config.yaml
model: "image diffusion model"
train_examples: 194171
image_size: 64
blocks_per_level: 2
init: "lecun_normal"
beta2: 0.95
shampoo_beta: 0.95
adaptive_grad_clip: 0.1
batch_size: 128
warmup_steps: 450
Rows from block 4, named by matrix and row number. Rows with one number belong to one channel. Each number is 500 + 25 x the weight over its row's rms, rounded and kept within 0 to 999. All counts start at 0. Numbers have three digits each. After the name is the row's rms in percent of the matrix's.
# convs0: first 3x3 conv (model.mid.0.convs.0.weight, 192x192x3x3), inputs 56-59, a 3x3 kernel for each
# convs1: second 3x3 conv (model.mid.0.convs.1.weight, 192x192x3x3, transposed), outputs 56-59, a 3x3 kernel for each
convs0.14 099:509438504566499440526471522535520555513488483469510481481486493484481571506533450548485458481535482502518523
convs0.15 056:524508489458437489506477506479513524478560467521470503472552503550508499486527530477482442511509503490486456
convs0.16 115:439505549530482501484426555474558514536525510462485510481497540519510485456509563472473553506530475485494494
convs0.17 127:542513519536488480494498512474503551491489492466536510476493485485498501519500527532485538505534462447507505
convs0.18 114:498509499465479444530465512464443472514511471486492474502533485519482497555514530489519523488513524523503478
convs0.19 109:509508467501517501460458534520513516497519526510486494507547516476501448503515528508496525474479476558441473
convs0.20 071:492514484504495505452472516524511495445523494526508515468452514495463545481520507432534484492525497500434506
convs0.21 061:477487487470460473458523500509491555492480525499490549491535491545496537555485501556503475457495478504460494
convs0.22 116:510525454478481496497499497434528525488506471519502498519474465463508509442497435487496495507488527479481509
convs0.23 153:501496484538464481451530489498518492493526474517523508499534534521524515475461463543538477496498512520449533
convs0.24 103:522513526518525512482521495479550470461448453511516505532474497472518490537504469550517507541509459468518478
convs0.25 069:503561556475493516524490528514449464492513513501523528486499495507471500500480575462542524521463541488483521
convs0.26 117:427531547510533500518439514503486496519497489523527468489505553523478565495530505548486588449489505525502528
convs0.27 108:594484481502487486494500513526555481551516526537500512514501442506503448511492471505490456515518483513515471
convs0.28 128:496507551513488469478506528475525501516497518500488492485483478504511459542525547486510517487522485513488483
convs0.29 122:501447557426492491522484487492468497535484536556517551521494515515523485496482512537444488486449440524479497
convs0.30 106:488457568513452497478474535525469484480492481521511484512488502467475525526465511484503491490492448551502475
convs0.31 075:502544520447461463496534524480499510514482535489496496497550524533528539516489466471438467506510511471520498
convs0.32 112:474508529479544448505501520496484495488527511505486499537527462549478492493477500529518523450487538490443542
convs0.33 073:499448471537498459477438558483458486482560449498531514533514505482548471530512508472505491484507481512507483
convs0.34 076:541504487461530485470582472518508535539512540519489516483506456505564488518500531507510458484484470492522545
convs0.35 119:474495550481537490510496500500531492499535509539466492486492554458490511456490495497508484521460487521520489
convs0.36 088:464538555456494507436519491421509519501475523470502502510523542497483510488509548472517530523520508506497533
convs0.37 124:438536490500516518498484491512531463464475496458483527481511503483500530513527554484494504468495518505525539
convs0.38 116:473498493495482542501498511477491529502484559538493510471480542521473503471498497539501503463470511461515530
convs0.39 100:454512546536537522547456494526534480471576487468476530478472516434540510483448551473520520509436516531477459
convs0.40 111:502444557480537527501486484490514538494473550565548448449518507516519522522459488479516485498511564518522499
convs0.41 088:539450498533529551507466501468495522462528522483504501523496547519458503475500534534480495531502513498493500
convs0.42 131:528510486512515499507509498483492497461472501532526464545520473448449480531528545464456473530504499506495521
convs0.43 051:533436473534527487499486519496512460478486499483521480533508502475522506502458487536540527530496520526571524
convs0.44 105:487514428508485504484499480524516490517484536467497509513496498510522482474472487458457447504518487502524504
convs0.45 084:475445554502547533496539468507512442532502489500496478491549457522447455461479490491541489544524465515499527
convs0.46 078:478487470546534523499492486513523527514540486501511490556482529472541508504506491495489516436550571475537496
convs0.47 069:576509502534440457506518510512532505513516502481532518556577501537509436513515519512472514506527489469482539
convs0.48 078:478542534439528496494500483506559539493500533501508481523504526506488505519498508508509475528495519493462520
convs0.49 096:500509533512534497482495460509489515504545509499500478542582507524519503526561538483477461502508489529439457
convs0.50 106:531524524490507480515498479519509500469503553490529413536558470471472500538468476492485466535472498496555473
convs0.51 091:489438511477508511525484507472515460514467518471497555535525490494508519505523512485488513500532513508519487
convs0.52 154:507489498507534470483515488505502506515482463454508492467551493530498526516487517485524535515542481539505552
convs0.53 067:519504478503504541468496512488529484506469487521500500525512515580543439512505484515507531473477506512495506
convs0.54 048:481549531478467488490516481450499470487521499473520449513482472498485456483465467488542513492514477537499505
convs0.55 045:510502495510492494533530505508485510501510515497553533486514506514540517511523491502486522469516426460483505
convs0.56 059:484470543513477514497513484497488505499487493505452505486479460485479501510494537498509494499520573446462539
convs0.57 113:500517512511520457526486511528497477536485556506552468516486498470507448475522525509530488462523462477486540
convs0.58 048:509499473516559498512517489506511468543499474492531518470544453477539440503541485514533534462514522484531536
convs0.59 096:494494543504524519485496515512488451522482460506502481458474509530540493504549430549535452495492451515491506
convs0.60 120:557508498488478532548501442552481501505518483481492505498497456479533513520432502535532537494529527548512516
convs0.61 059:529511499493534507498455503530446538512455511553508497538492536517548538492479512495544485448518506503496477
convs0.62 068:492517519536542549473503509552477509507502505512509476482510500508478520479516517512451483451536504567528502
convs0.63 072:515492473543463513508481510542516500492503475470512505452452569490551514503465481521508511507485504536523448
convs0.64 044:492490529493510526481480514515514548489486552517497459481499513489566574486509526472523539486539537493517467
convs0.65 075:472497507450512521489490458469509521513512518489459560552477496498500537531520542518507522505516527533505473
convs0.66 049:486524536481487492475498513515513525479509531473536550481523517475504493468527528505515498474498459484531490
convs0.67 081:524464499453504517466491483538532475511501510532506552501526495486489512498511468507539479471494484522512503
convs0.68 072:464500533418486507521462481468548533534508547500559515511522537537479487515494516485493488528483469456518550
convs0.69 047:463504513521483485476490523448494487503492469523528500463511494498515473519516493508478508429497485538532505
convs0.70 058:496491461473505547497461457467499497469501532537498519525475483484431480539495541510527477530486498484505540
convs0.71 147:494523511479502542450522508473480494508491471501463471496515514494535465540519519486549504519474499479494499
convs0.72 054:546558600541524508497484475533503528528500473502541457444435495504487540455464453526475482490475528500544491
convs0.73 104:559577403491533493541524493503545488476558549502523474477522532495524532512529505494532476513515461516528515
convs0.74 131:514507480519448498480555521507508479542496469495532505483500516551528483538503490475533504483516487475516486
convs0.75 147:471489490492569483481480493524473469479505477433494548449477452466514488501477423496503494496523483480481505
convs0.76 120:562431506530521512480521472517491564468496495495486490513504503502506521479492483502537501533455522442497458
convs0.77 062:522520486519546521534545481486507486535462488454487463472530502552511475531490523526522547530446505458478529
convs0.78 089:509440480460508499477505539538472503466485492492542499509420499483459507500472543528549470508533494505484439
convs0.79 064:534490462547470482494539504523497495500556484531521476449500467460483481475489445541473509517541502486518542
convs0.80 099:547524508489465537516542446511520481530525520532498507497512504529518488476481474501492491500521455507468503
convs0.81 104:456517540542525447483498509501505496502486473458493511499486521514483499482530468488555528536461526495494488
convs0.82 109:515483480512484567521503507509498511520516482494475494508508521488512539515550457505498530487530478445477522
convs0.83 123:463589502533502491455550530503515499489501470446473538504481481522501472479515507491507500486495450517477505
convs0.84 122:503536522537519441481512555490510509546476493513441503486518506494505528538489488478524511491529460513496503
convs0.85 074:481487488476517509526503519514516480467480486550562561505483539477529552533439493479500533463502537504522508
convs0.86 144:480581496554485500466494510476527473445510537509524499513531470499504472485514479504483496459478486506540498
convs0.87 138:510504552445499449525476502524518428471534512476508505455497540504497461460536487488525499501526487499485527
convs0.88 113:515467544522499483485495541518494486524512527538514458530493473516553508461516496487506478491480506505509508
convs0.89 061:532521438616518507523491516521526492566551455486541507536469508540533513515476528494487498479510523487524475
convs0.90 078:477475393488572496529455476532479481501533491492504584520491494458530462489512472553540530482463471510499524
convs0.91 074:561507497534582516417439528503509525514515529504482489516552485477477470473528460485487474516502510515496513
convs0.92 122:470495493499485485522485497501464527542491540533516518544471484504495469475531471520508486496470516455491509
convs0.93 077:493463507492495517464456505515598520517509544484453487469486504440495500501470511516530492512522494543536490
convs0.94 098:481468503506498515497510455494544521572533503465475480515479480526456468539529514500510451530572476477480507
convs0.95 114:520410558467512509539494483531498487461479486476512474499550489510501479500513501480505488524508483514459502
convs0.96 031:488512488463484441459464491453536530475531470557479463471538547463478570445504498483461497507494541568495504
convs0.97 116:539439515495496498454588512564531506506450525516491470523529477489458527509512509436526462516494443518488538
convs0.98 120:496466519484524502522477481463496520477536524534544491504517508485445468477506505500476522498515497519476490
convs0.99 121:501456583504491498489466537488476499529468545469477536517510467532547509515479482482450504492472514519530495
convs0.100 114:483554507518458513482537499519482463498504536558506458527464503476476507526488496549515494524500504505518469
convs0.101 038:504506458508528520505483514425514514511502548474464509539497514523460492490550489476501497476471471479495490
convs0.102 111:501506525510528485492492461532505470474488519528492569508481515484543500483581501518511485454536506528481509
convs0.103 144:486522527500545457475496510519484512498520495506488450512461494474543480519478544510475511455488532489480473
convs0.104 058:489578499509437496484481506519448525452568540505455470483427450468487480514490472498491490535491519489523534
convs0.105 071:552397512469583453521489468497463545489480497495482511475497500512473513480533536515465491486519480472483493
convs0.106 125:453495515560517495470525513499545530494583514521522543493493450502492481483510479494522477480555462492511503
convs0.107 043:525522496485525468507478487464520556481525459496517522493503534482524525501538468504524471446494496504474493
convs0.108 108:535437546538469527461549509490493546541551463476491519480495497456490465503470564474476509508493506490528539
convs0.109 050:504528462492400543482496508484544464504542472520471516529530541472489537536507512465438516498531493513501498
convs0.110 072:483532442482512498560496496537509497503513467503465543563507471503508469514497484496540459468470446483530531
convs0.111 032:463451523428477454492497489460562520505496477494457452533530508524518545521506491499450470473455528494491531
convs0.112 116:493460506489543452527454557507484475577509486517516485516516513502472535504490538467544532517471484475501512
convs0.113 128:521522526551515492505498458461427511487469473539493524484522481540458491540440461502486530491500478517515493
convs0.114 120:477474543520520518478512485464462511517471505488499506477522466520530537533508534500488466509475476489527509
convs0.115 074:451527461509484533476484495536473511512543492496521477521528474514498547482462531479483499532505459498534518
convs0.116 082:489460519529475501497503513503488519524455497496555486449494473489479518497465489495456477494538464487532487
convs0.117 104:514530489493489515505508502466474481529508518519494450511502508480493542477505513458487500476490532513462481
convs0.118 086:509470511573456483479516475521479500530493517487513539511522517530476543517527509462529498503472534500501458
convs0.119 101:503524495524534490489500520459524552486490476488522477521524551525533490510511455512562485480587510468456469
convs0.120 130:573483523509500475512515478527497526517498473493487511480559499498500479491474505533517492496553478549495503
convs0.121 062:497472530534500445478492494507468540483471503482516537504483555503483486535444555506465533533510449541519480
convs0.122 109:518540499529480472499535503517506474517478521527479486499489520458477491500507472517484498476477530468489493
convs0.123 108:445507442540463580481482467501537539511494504518505507481509469478487489507491460486508535488488501508465464
convs0.124 118:491506465524492481478518479527551546527483561492500455439496521483499519523523486540477499522453502447548489
convs0.125 117:521512498480498497516512491515509537513536518526451498465554534522510491474579543482468513496493530504481533
convs0.126 099:493453505485509472518485498522499523544525463474467505506499547459478507507528502459478525487512504480492494
convs0.127 080:490532463493471485519502509454473493481477525513488470512506513544533507467506518512525475518529468504472472
convs0.128 102:495502568476490464524509478538471506526469506541499489489490522498498532467489457553517502455515519483427494
convs0.129 118:533537463403534484517544511481470494459520523484517523469475527468512471479520464503504483488471496494552514
convs0.130 125:516473570522475484475521530466492483517545527564540542514522547509502553482503482490513508474480472470490483
convs0.131 137:469514497519472471489472510470518476539536504515469522513490485515479458491514480508497481501494540505469536
convs0.132 108:491510514474507509540503482537538504472539488564544457493541524472485527537503422482457508538497545503486548
convs0.133 128:488464482477522526539493468478508495484522513485489478487502449485467482507505466480480439541515519516458494
convs0.134 112:508476451529468514537461511472542515496507485540487488505575454517492533495461503496523480511492525511515488
convs0.135 080:520467528449484492488474482497483504482512490519546540527492475543518498486544490500534475440509523496448462
convs0.136 133:471486498509473478461540497490548521510512533457550535462506509476509453515476502509525449509538522483500503
convs0.137 111:507544517496466570440571465485511556493517476558494471447497483558460492511505524546488485515516515490496488
convs0.138 096:534491523493438541533500516493489481508535505496491516501504477485510500495491493523520530478527464567492465
convs0.139 107:537499476513419484512510517569505513501523507527494476520432500517473503528507560487493517509482528499478449
convs0.140 136:491514548517473498495525489506459556471523493487479494480500516502512508546505501550489526492499490539467497
convs0.141 069:498481525487510515472515535526478501489520543492561540534448490459542512532533488519496496477466485536467481
convs0.142 084:474498525433484499506499481526508497553543509523516493529494476536520491482518490458475467484522490520529529
convs0.143 082:474537507512510493482491520502555489516503495500473502479493533522506489510511463490527472530530496498525566
convs0.144 115:475526517514493469537519473465455502565470526508539541524441517485444516537528504531486474477500531481430494
convs0.145 115:498523507512477537540470517447518456448503511494529537500487524478518531496492495494495510492513541486476538
convs0.146 116:550477450494535476482513518480501554508522493468519513523475469499517526444559469516535524445484522522517472
convs0.147 092:536549550452508480496519479543496485467481528464511517548477469491489525467480533474459537499530564445525508
convs0.148 088:479501472476496548460467493473478500455445533522524485494483565543451453476493564512494510471554523533533513
convs0.149 082:559539480451532524540489481473502480491521557504500503535526496493481532518516482496520480498476531516488477
convs0.150 109:501566520539511469512443565518486578467505506469460452487486531481497528472537476462479556517513450517540448
convs0.151 076:444521527511467501487519490523437518467430539506521504430458508545467490515534532461509558511461509489484465
convs0.152 125:530560417513483490495454530545545519489531557536508514517497474514522479519501529492511476464548523505525468
convs0.153 136:515716329517492515495476522478500482521493486527458488514452482502513474477528492506523493466520537537523506
convs0.154 086:495564477503486492499485510529478475558524526532514500480534479541437506438477483488490524545455465504469494
convs0.155 068:502482517516444462449522525506459478504477483543487486517518505503514535522483485490532548472451476571523498
convs0.156 132:522498498480477462525508490501460473498523438528472556503496512518536494488495515506500523522510484502510542
convs0.157 128:479541477503499502522492504512494502513532537501568503517524499523497534534455534510492513479486532473478536
convs0.158 093:493497488513488497472509510520501495476528450473492437527481508497503520507504478471466477481468467524463517
convs0.159 109:474491476495559469494495513516520487497497517494485494514497482488503525430552565504516536496496495481490470
convs0.160 063:458527489525518475536532495510466492536444514495480502488463537499555484517528456491502526492460474474527518
convs0.161 068:538473490489501483514467470531492509544523485465483551516464500439528520506502476486487543463531530492492543
convs0.162 110:517491495547510444512476507532465487469528509518498473564436499483543506525499506487520510475521529471528506
convs0.163 087:464460475506519542522534481488516502518446465459479557482493511489533483535483523470506477486533504538472507
convs0.164 119:502477470521453494503521527528493523487505505494509509495517502501548495515537500480457500512485523523481504
convs0.165 127:505504538518489484478528500542496485523493532512475538502472534484449510425552494487461483500522466501502485
convs0.166 097:544494495494536507484505515504537462518513480533551495488440526534558478504490456511490498506507529500500510
convs0.167 133:510453471541465505491514471499511509521533483514532498477469529459457481462506489502485470489508478514468524
convs0.168 070:517479490512504503499521468498479494483441524563480527455520448584474506499485489510515491504470506486502521
convs0.169 113:546495545523485494499528494513483508521506517487479520481471476513500485557484538526481526547502489507532515
convs1.14 104:482494552526513419476542531494519523468492484472521513506499501490522513471486514487501519498492494492511545
convs1.15 061:493477518498515527469500494491512477500507485498493519499486468474502439472501514547547494489518510553543482
convs1.16 127:436794585488437462433529511473471521510485475496477513489454534480538508493474484510485508545508506473499491
convs1.17 123:438468538528521437512469426467429541507553494495479531476532476482497535486460518554515524532507523488530509
convs1.18 113:492715442494489561493494481493508552517485515514501520474460466525518501508504488548502476491462480524496536
convs1.19 107:460598526509491535482450489503486512534520545508511471497491481492491564462439465536489516521552493482498465
convs1.20 076:535517514517481542500533500505514477498483536500505479447501521443537490492493499482499489498501477472474537
convs1.21 063:519465472518563523503555506530527518533505504467513503510459512464516491521459484502468545533462480518469509
convs1.22 119:522461470514547516521495528502546509525505504464466533501471541533502526523519478429484503496541535516501505
convs1.23 139:478476589481535405531481484569521470484450510500467503518532492527461445491449510500570534478486506497514474
convs1.24 105:497488531524550461503510480517489475573510534501518553482525485500492517480516480577463469472527442502497514
convs1.25 075:493503501488455433492498502509468541515523498560531489465530512512495515509474524515504497543495474514490500
convs1.26 120:453625560545469491463477552511476465529465484513475504493513476471507540459514519479511508508498516498492511
convs1.27 114:509530498515589513489515447491504468455513481471490499456492507460465500479513500501496486497535501466548506
convs1.28 123:479485633505548474480465483487465472494521496503475553495555482543511515530500494468518496557483468495512477
convs1.29 118:502510541518459610479562456457520504493551476502557528499496496527507505447486510494502500519529506450525466
convs1.30 110:463525488494591516496502516495527463473507571504518467499492499509515541480520531486493489535483500516497498
convs1.31 080:515423443504537536515466548499515508495512478518520535505516488429476499520453512509477510491495510489506471
convs1.32 115:477516561503465539473459467516495442533444505462465506531481503534504504508484423493486502524536525503502521
convs1.33 077:467592525500483479535526481549489512538416516476550518526457499556467506509458484510485521519465528480540513
convs1.34 080:492419529507476500476575491502502475509561515520581522452487467484503531504487493481490490491520506501510506
convs1.35 112:481556480479487589488469464454526460472494532482521521467490502523521501471513539482486500496508519483525512
convs1.36 091:511489581506466522487532482482501529477527525498512535511479493502515467499505521508486501509511512491488527
convs1.37 123:484498503502470530521515480472514539497511516553438535508444501494509495548517479497493518482557536462505518
convs1.38 113:508500534518498428507529492519517517464488531459518518511507518499531543466503541471499495502500475496463493
convs1.39 104:502643431468505529501470498460537492517479506512460502491504513494537513520500514487545524494481557540478505
convs1.40 129:487644403469405467492504503536486465506512484483502511483536476514468498524506511548540509498516481536496495
convs1.41 095:533534443495472545491526475501473496519496534517450498504538481477550495488529471544496518489497505465500518
convs1.42 121:484477507515512529475451441501484465498482485538507502510509546500506510481458455541539496494492491538503479
convs1.43 055:485464528540473522498456476553510531532558524515507481472497469493472483490505511483484491499492505486483453
convs1.44 107:528519482463541526533486472500495490518512470484512474520491454450495496514502481506478561524527476532478512
convs1.45 088:500510590492549485490437527506471503523498486509492472472491528512504489489518507492486444511457514549546494
convs1.46 084:507496549522445468533514510489486545521499523477524489493459455482480487488531497529499515458461478484542522
convs1.47 075:484441528478569508528525469521502517543529513480480512520525478504487482543511516539471510522494505531477446
convs1.48 089:469524516534532492510499494498482486507497530485463497478473527487528512506516507505503510481508505491513526
convs1.49 101:514544452525480448463454537511468499488491487520470486453506493504451474487465486494510479482468514510524481
convs1.50 108:510505519505517507527516549533457483463513521499532517487561506506517529528482486499504519475510524508517505
convs1.51 100:526488503503453570481515463472507517500509555511499505563508442472498469468479496489506493484506512497524510
convs1.52 140:491532540518498472497504473508521527551550481455514502497514469489512497489476488505527461511481471487449502
convs1.53 076:466517524500496475539512468496517454510514443531502490505464514531469481512477514494493490474452505501521493
convs1.54 047:542495559494473469506460532486496534534508516481510532499486473501526501485516489486503486505494469492543492
convs1.55 043:530549467519476528545503537556513476492497497483490508508486497516489527470518479497482499513484487498473496
convs1.56 064:525483503508494441503515500519505532493500451477515498495495528535527490496501530490467510464494480483543475
convs1.57 117:511537525529472511487488468542517492479507484483528484460468501521463520502525445501516478487484541478482504
convs1.58 042:509527581556523456487529555494412490543506509553515496526473432502522547534471487515489518503485510505457470
convs1.59 100:492520515514467507520529521475504532541494451507530434544499474516499510504533502468501508483492509518514492
convs1.60 119:527428479478461556505555450508492544484530444477523487497517515448507519529531513481522476499510532517468479
convs1.61 067:471485547539479504441573573499492486495510516523508466479497494486482525448473483492514529480463521502512500
convs1.62 080:533493519524457512485538517489517469542491493536538473504454539503494509496495484487487498488513487509513481
convs1.63 082:471531538500530484493543489475508528531492487469475516462531507516490504453507551489555470506500472542460508
convs1.64 032:515507481517558496513510494524488510512554516506492490505513483472473528514525494480498511521454534496496536
convs1.65 085:524579447502432473493493487490536509498483554498517501495472526507507487488531496478500513477482464552493497
convs1.66 045:483461558543449519476473510493463507498459547461442551511478486542487522507477525525495501476496478496510497
convs1.67 088:454541553493483469436535473501533476505506524501512481541508510477505504527473535509517488491503524479498526
convs1.68 080:472575510518471532525477486510462509516495496446476543496521496528548483531438468468453546483465483471467524
convs1.69 049:516538547470463462548503476517491514538491488500531532522480456529508496535550499490496498508490439501518456
convs1.70 066:488572497474466516518510419481529494474498481471495557536456508532518519449537528489514480503509476514517501
convs1.71 151:486364723499510442530487494500497481512512486536489499495462487504488478503493510486521498535509497488503491
convs1.72 054:477533579487406433467470486513496532523500446474539542528501482478485492522554464545504505499511486528503469
convs1.73 109:504472441527509480541471507499507512455498515525462503501512451514502471498538494544497519522518514524485477
convs1.74 122:489485502484514512511529479464463472523504482503497518483488492523494507545498526520519512482490524499497502
convs1.75 168:500542506508498496480514491472498514511507482569498484523513501488488532475471514514492483502488487503481476
convs1.76 118:528460498466499502477518453521501502473489482465517473467487507504532469498496526486498527492517473491493517
convs1.77 070:507443450491453516497546518489500511495523530489530507447509507525512449500471502498498499459531499500504504
convs1.78 085:515501472471476528481548549525485530509474523508568468536546472494479492442509516524500456493519530485506495
convs1.79 065:557480552472595481531461562487555480516505509535523510458521491509464507506506467474510529471496467510500464
convs1.80 100:528437547447508494475544469556520490509501467548470504518534529546510482515492503503514504543492477474501532
convs1.81 108:481504528476494454487432479485546533493514492483473507474500542533537505490506437495505507492554498466459496
convs1.82 111:496412494483543477510496510474505518480511516510505494516471513483499497465535525481515515522490512532478475
convs1.83 115:476502522495469408507488559487518502522536516481493528447493494521527518536470504503514473528483493478500501
convs1.84 115:489466608540551473490525479480531459494540475503515519514509476456521497483500527486509492503503492521535530
convs1.85 079:507521486496432468488480586502458517475496543506506523488519483474499473492503521473500490481521526498506515
convs1.86 129:508444580478537440540408528533438501519470519554489461549516544497507528526461480505460478535510532483486517
convs1.87 121:463540517546515550433491500518483527511492522529462501525486520539521513485483520445533486512498522521500481
convs1.88 113:473513454484493533532524474499526484470502519530549501507473509514439522482522531475465504533493524491507489
convs1.89 068:511513472470530511569519479491453478550486454508491426482500486511463492503563530517502509532528482483505529
convs1.90 083:554525509548431510499555463480540468465478514510533493456491524516495523515509502521529507516493487493506506
convs1.91 080:489568515547504417510431542493469482503472508474514516514516516553485503483479469541524510489483467532525523
convs1.92 117:472540539515519518520474508520511477509483479438562488462473501536498490501534483507525520509532473503528493
convs1.93 082:497543488558419547500510512532537530501482457512408481497513510513509520500463477477499523508520477498492522
convs1.94 101:514464542448544484491542460518478532517469469460519522485472493499521484479508501502477490497503497508519515
convs1.95 110:541548417554448557477501488491529506479499506492489460506509465512485457538506494511500506482510475496497467
convs1.96 028:479611422574538589493522579548472472498508489452477530523486527494546528490478513537490475497545487501526538
convs1.97 119:477390574527532492465543464482508559501523483474450460486514467484485489518522469495504498537491501522486543
convs1.98 115:498507514529473460488496514505474472519480527492483464530524512518509525486497480493502523500473517472524497
convs1.99 118:428586519525499503480493446474544493470532480461490535505501455502455471514469474508486495485502493515488491
convs1.100 110:490481503513567499568426549564518489550488457530487493479539497456496544558513488502471497493534501522499467
convs1.101 037:451489433484445565451565453505508530497473472513456534513456483528478496508506487525496480520505519488504516
convs1.102 105:517505494506522485497524487479480469479489535488514430525462491485429447502528480495512532510448531523502538
convs1.103 125:521497547500514474481479512544517472527518524479533489447521519548473504497534463509512487494499522471519470
convs1.104 062:507507478513533497546450504540490464466478511511529532523550509520503540494494512533515475493474530488509514
convs1.105 074:563472474501490538504570398494480464472500546490514507487460485520460486532486545512480514528486537490515492
convs1.106 119:496533567497506468488485455488499553468459489499508535528519516551540508488488525533469505500472534534483514
convs1.107 045:480527574570494499476609534487483487509490503477515505495494485481488527484465497459536493528533530483493547
convs1.108 104:530486499521538434451527473524450519535478468433532512500523468525505502527534543476475518523483494495473521
convs1.109 054:505453539468538517498486495484503476497483503520486557491553510495470505485471488507520466516492509476515525
convs1.110 074:494485503525507528513490492493530497505541521512501475484509496509478521495538495511511477545463479530472515
convs1.111 028:511488554528539450505512530531498550521446499496459487509532501498474513471488480494482490523535518529510516
convs1.112 113:474503480537429558495535485509506493500514485480483453491492514490504540487496475466524490512456511492517482
convs1.113 124:461511571511473450483512502505542470485497463475513533498506521495561468499463478481464497515490490498542500
convs1.114 112:516455505501500462491530521466476503450526503492507546514506463547525497505468499506502492522509518539507486
convs1.115 075:522497501436573503559481543532518512546482427516495490531487509469550506521489558480480520501487494487512504
convs1.116 087:511425500500502437531492485499438525547530459498501510518532433486506499502515508485481554521473530506478478
convs1.117 103:512480533494570520564396508505509502498480481493528548471548545482563502515513539488547479457502492490528533
convs1.118 084:516480518500527473486485483479496539446523487456504484511492476476516458493478486500471513483507488495472511
convs1.119 103:492501562588510444486482493490464547497463481477522523533450531494492462481466492514529467503491492496463531
convs1.120 124:498480494527503534527542431509509536522560417492453529494504481504512500512496488522538480468499500512462501
convs1.121 066:522599523497544513535517485453429536506516500445531491443551475511512522494537494499491489509471515476482518
convs1.122 104:477496523514502460476549445484516487460527455495473475532490521473521503486508495474500504482473541481504506
convs1.123 108:510510537486527473520459562468526498499490503481484528496504518523527551488502533499540527481497489527503496
convs1.124 116:491472474519480493521469544501527516501541501503453514521465491506517496507473554526468530468517490513488485
convs1.125 113:511578494502561511521513513461529545539481530513515501490427514510491535509493550492511493477503508488518547
convs1.126 100:500563454528480496477535467449532474500487492451513488494523490505492487447490538502540494514451560479518527
convs1.127 082:495543454540501490502441497502526485508452491498476515541522520498487485474524458529515459510520484512488468
convs1.128 106:500496517538474552492531482498465480512511538483450462547508508476503530502523547512522483496500530483507484
convs1.129 118:529502433482475537519488452507491509443509510468524546475476524484482497466498521504518511488517530479486493
convs1.130 124:480497538507500394444516483490519496501497505500507507495440462464501513460519519510543521525502489516478507
convs1.131 122:478483536514546483483450468484562456482511480469514524507468493505496490533513512467512464499519511510501507
convs1.132 106:517520470530512507502460478531517474515519504469497458497496498501516483498464491441518505473529497514515528
convs1.133 121:524524418503502501509511516541467523504485520522501528533476510492510466500505509502513487508498499545520499
convs1.134 107:497542500537519482498550543494526492479535494544463540501529468486520459547480500501486515515472530513509511
convs1.135 087:515544501502432553469544542441522514440490524492532460512528495520543459494503483501553537492522561482516519
convs1.136 122:486500579492549485507471520461464540505464485477474514533510479553518516520456552461547509523458541516507512
convs1.137 115:512409603483615473495436491484487507543492510484508497502477469499476491498493508479492527488525486490516490
convs1.138 104:512574509477491497478539449494525460514445493521482517520487487536490480472423452494494524517472515471501454
convs1.139 102:499519472519521500503504500490534525493488510484557456440520498484541475476463547506534490465515512512517546
convs1.140 132:459486553517538497507476469490480494515466508466523537494514510501554522479482503530511498543483495481530490
convs1.141 075:487466567534521479492572474493480540473504519490535498548485502517485541479460444476502536508549511531486508
convs1.142 086:490487541518486479551443467483484527506480492484563508513535507536518458509498487469496477468488483488522502
convs1.143 082:498522478528523563527481462500467524542479493533500522502534541530515471485519514439496491515503529498481496
convs1.144 111:532497473490505466524451575481507535524504477495587550501450464495476515513524514469525511495473484528477496
convs1.145 113:497513478468491538514522528460500528483478518476481561483506479463500514485488510494521490507521501531487519
convs1.146 112:503470491502505472506541498521480548471476487546484514509489529525490481514516490489493514508480540484472495
convs1.147 091:461465552537519531466508428465471525465504475489501519502508554499517470516503479505484499487487479480506510
convs1.148 090:524477517530502451496473506525505465460539526523510487500519459527510483485480476468464484476455511499493523
convs1.149 087:505471513509479522512568425517503518489465505543475522500496502486534494490443502491487520495527494519496482
convs1.150 106:487558468517483509491463467550493519520483503447502479488456521471511478484486495527475468530500488483490526
convs1.151 081:494498467511508453485482470485487487485568514493529476468486509527480468488517503461498512507525470464484485
convs1.152 133:495513488490509564544433439498531489443482529477458496466537528501548496500504479494473498470480487500497507
convs1.153 161:504497483499555520528397477502494486515525463506484496506499494487502494502504511473472499503517476474506501
convs1.154 087:474552502469502526535465528536438494491472458500525457481503556442501501507478496530497480489507510504518529
convs1.155 072:519448508487548499491439446490491483528464478462496527531509445482472510474504494476500439484523541495468473
convs1.156 116:507512522494474505515474456473490504544487514512497519474521511507493452500437503509449543478516489463506476
convs1.157 127:504476473510476482495444543526470512497475515480530540494524462506500459506494454493481510478536492479523480
convs1.158 093:465482490495487522503516462521484531511489518466494489516485528525509528499451450472500507504519490504566510
convs1.159 101:503538514511505483433537546509477519486522445514485475491502534489528536506507501528501516522490530472488489
convs1.160 064:525520463538471529493525539505512502484522494525526526514426511462461503475542511469471512502497483492481503
convs1.161 074:508518513489476562512467473476510507482477445501499440493519522520466535504519446505487514482481498469528532
convs1.162 107:512494480508488475510502497517466503505532532526508472488507517500461519497531492505525482495490531529508492
convs1.163 091:486468475478479463525535463467518516505462512455505542505502472473489486469499538484537469507527546475478520
convs1.164 114:494499449472549466494494502567522522511512466530492506485499475504471484531527539497512482491521527522507512
convs1.165 122:489467593542514505463473479470526537493551518500519474510468506505485541455498487532483501545513518505546492
convs1.166 101:447502510543496514444563499539502494539486475491475520481460501502449531555502496473451475496514508442514508
convs1.167 123:509488497502506471520512509528511518534492495470524534509486518510515487491524509497505487499517522521492505
convs1.168 077:512435547497543445480524520493496497485563484482494517491554513498521438535464495526499501504480513504499511
convs1.169 109:509511521490500524511459446484543517454499492497523531467522504442493526489528523489445463489517498481509545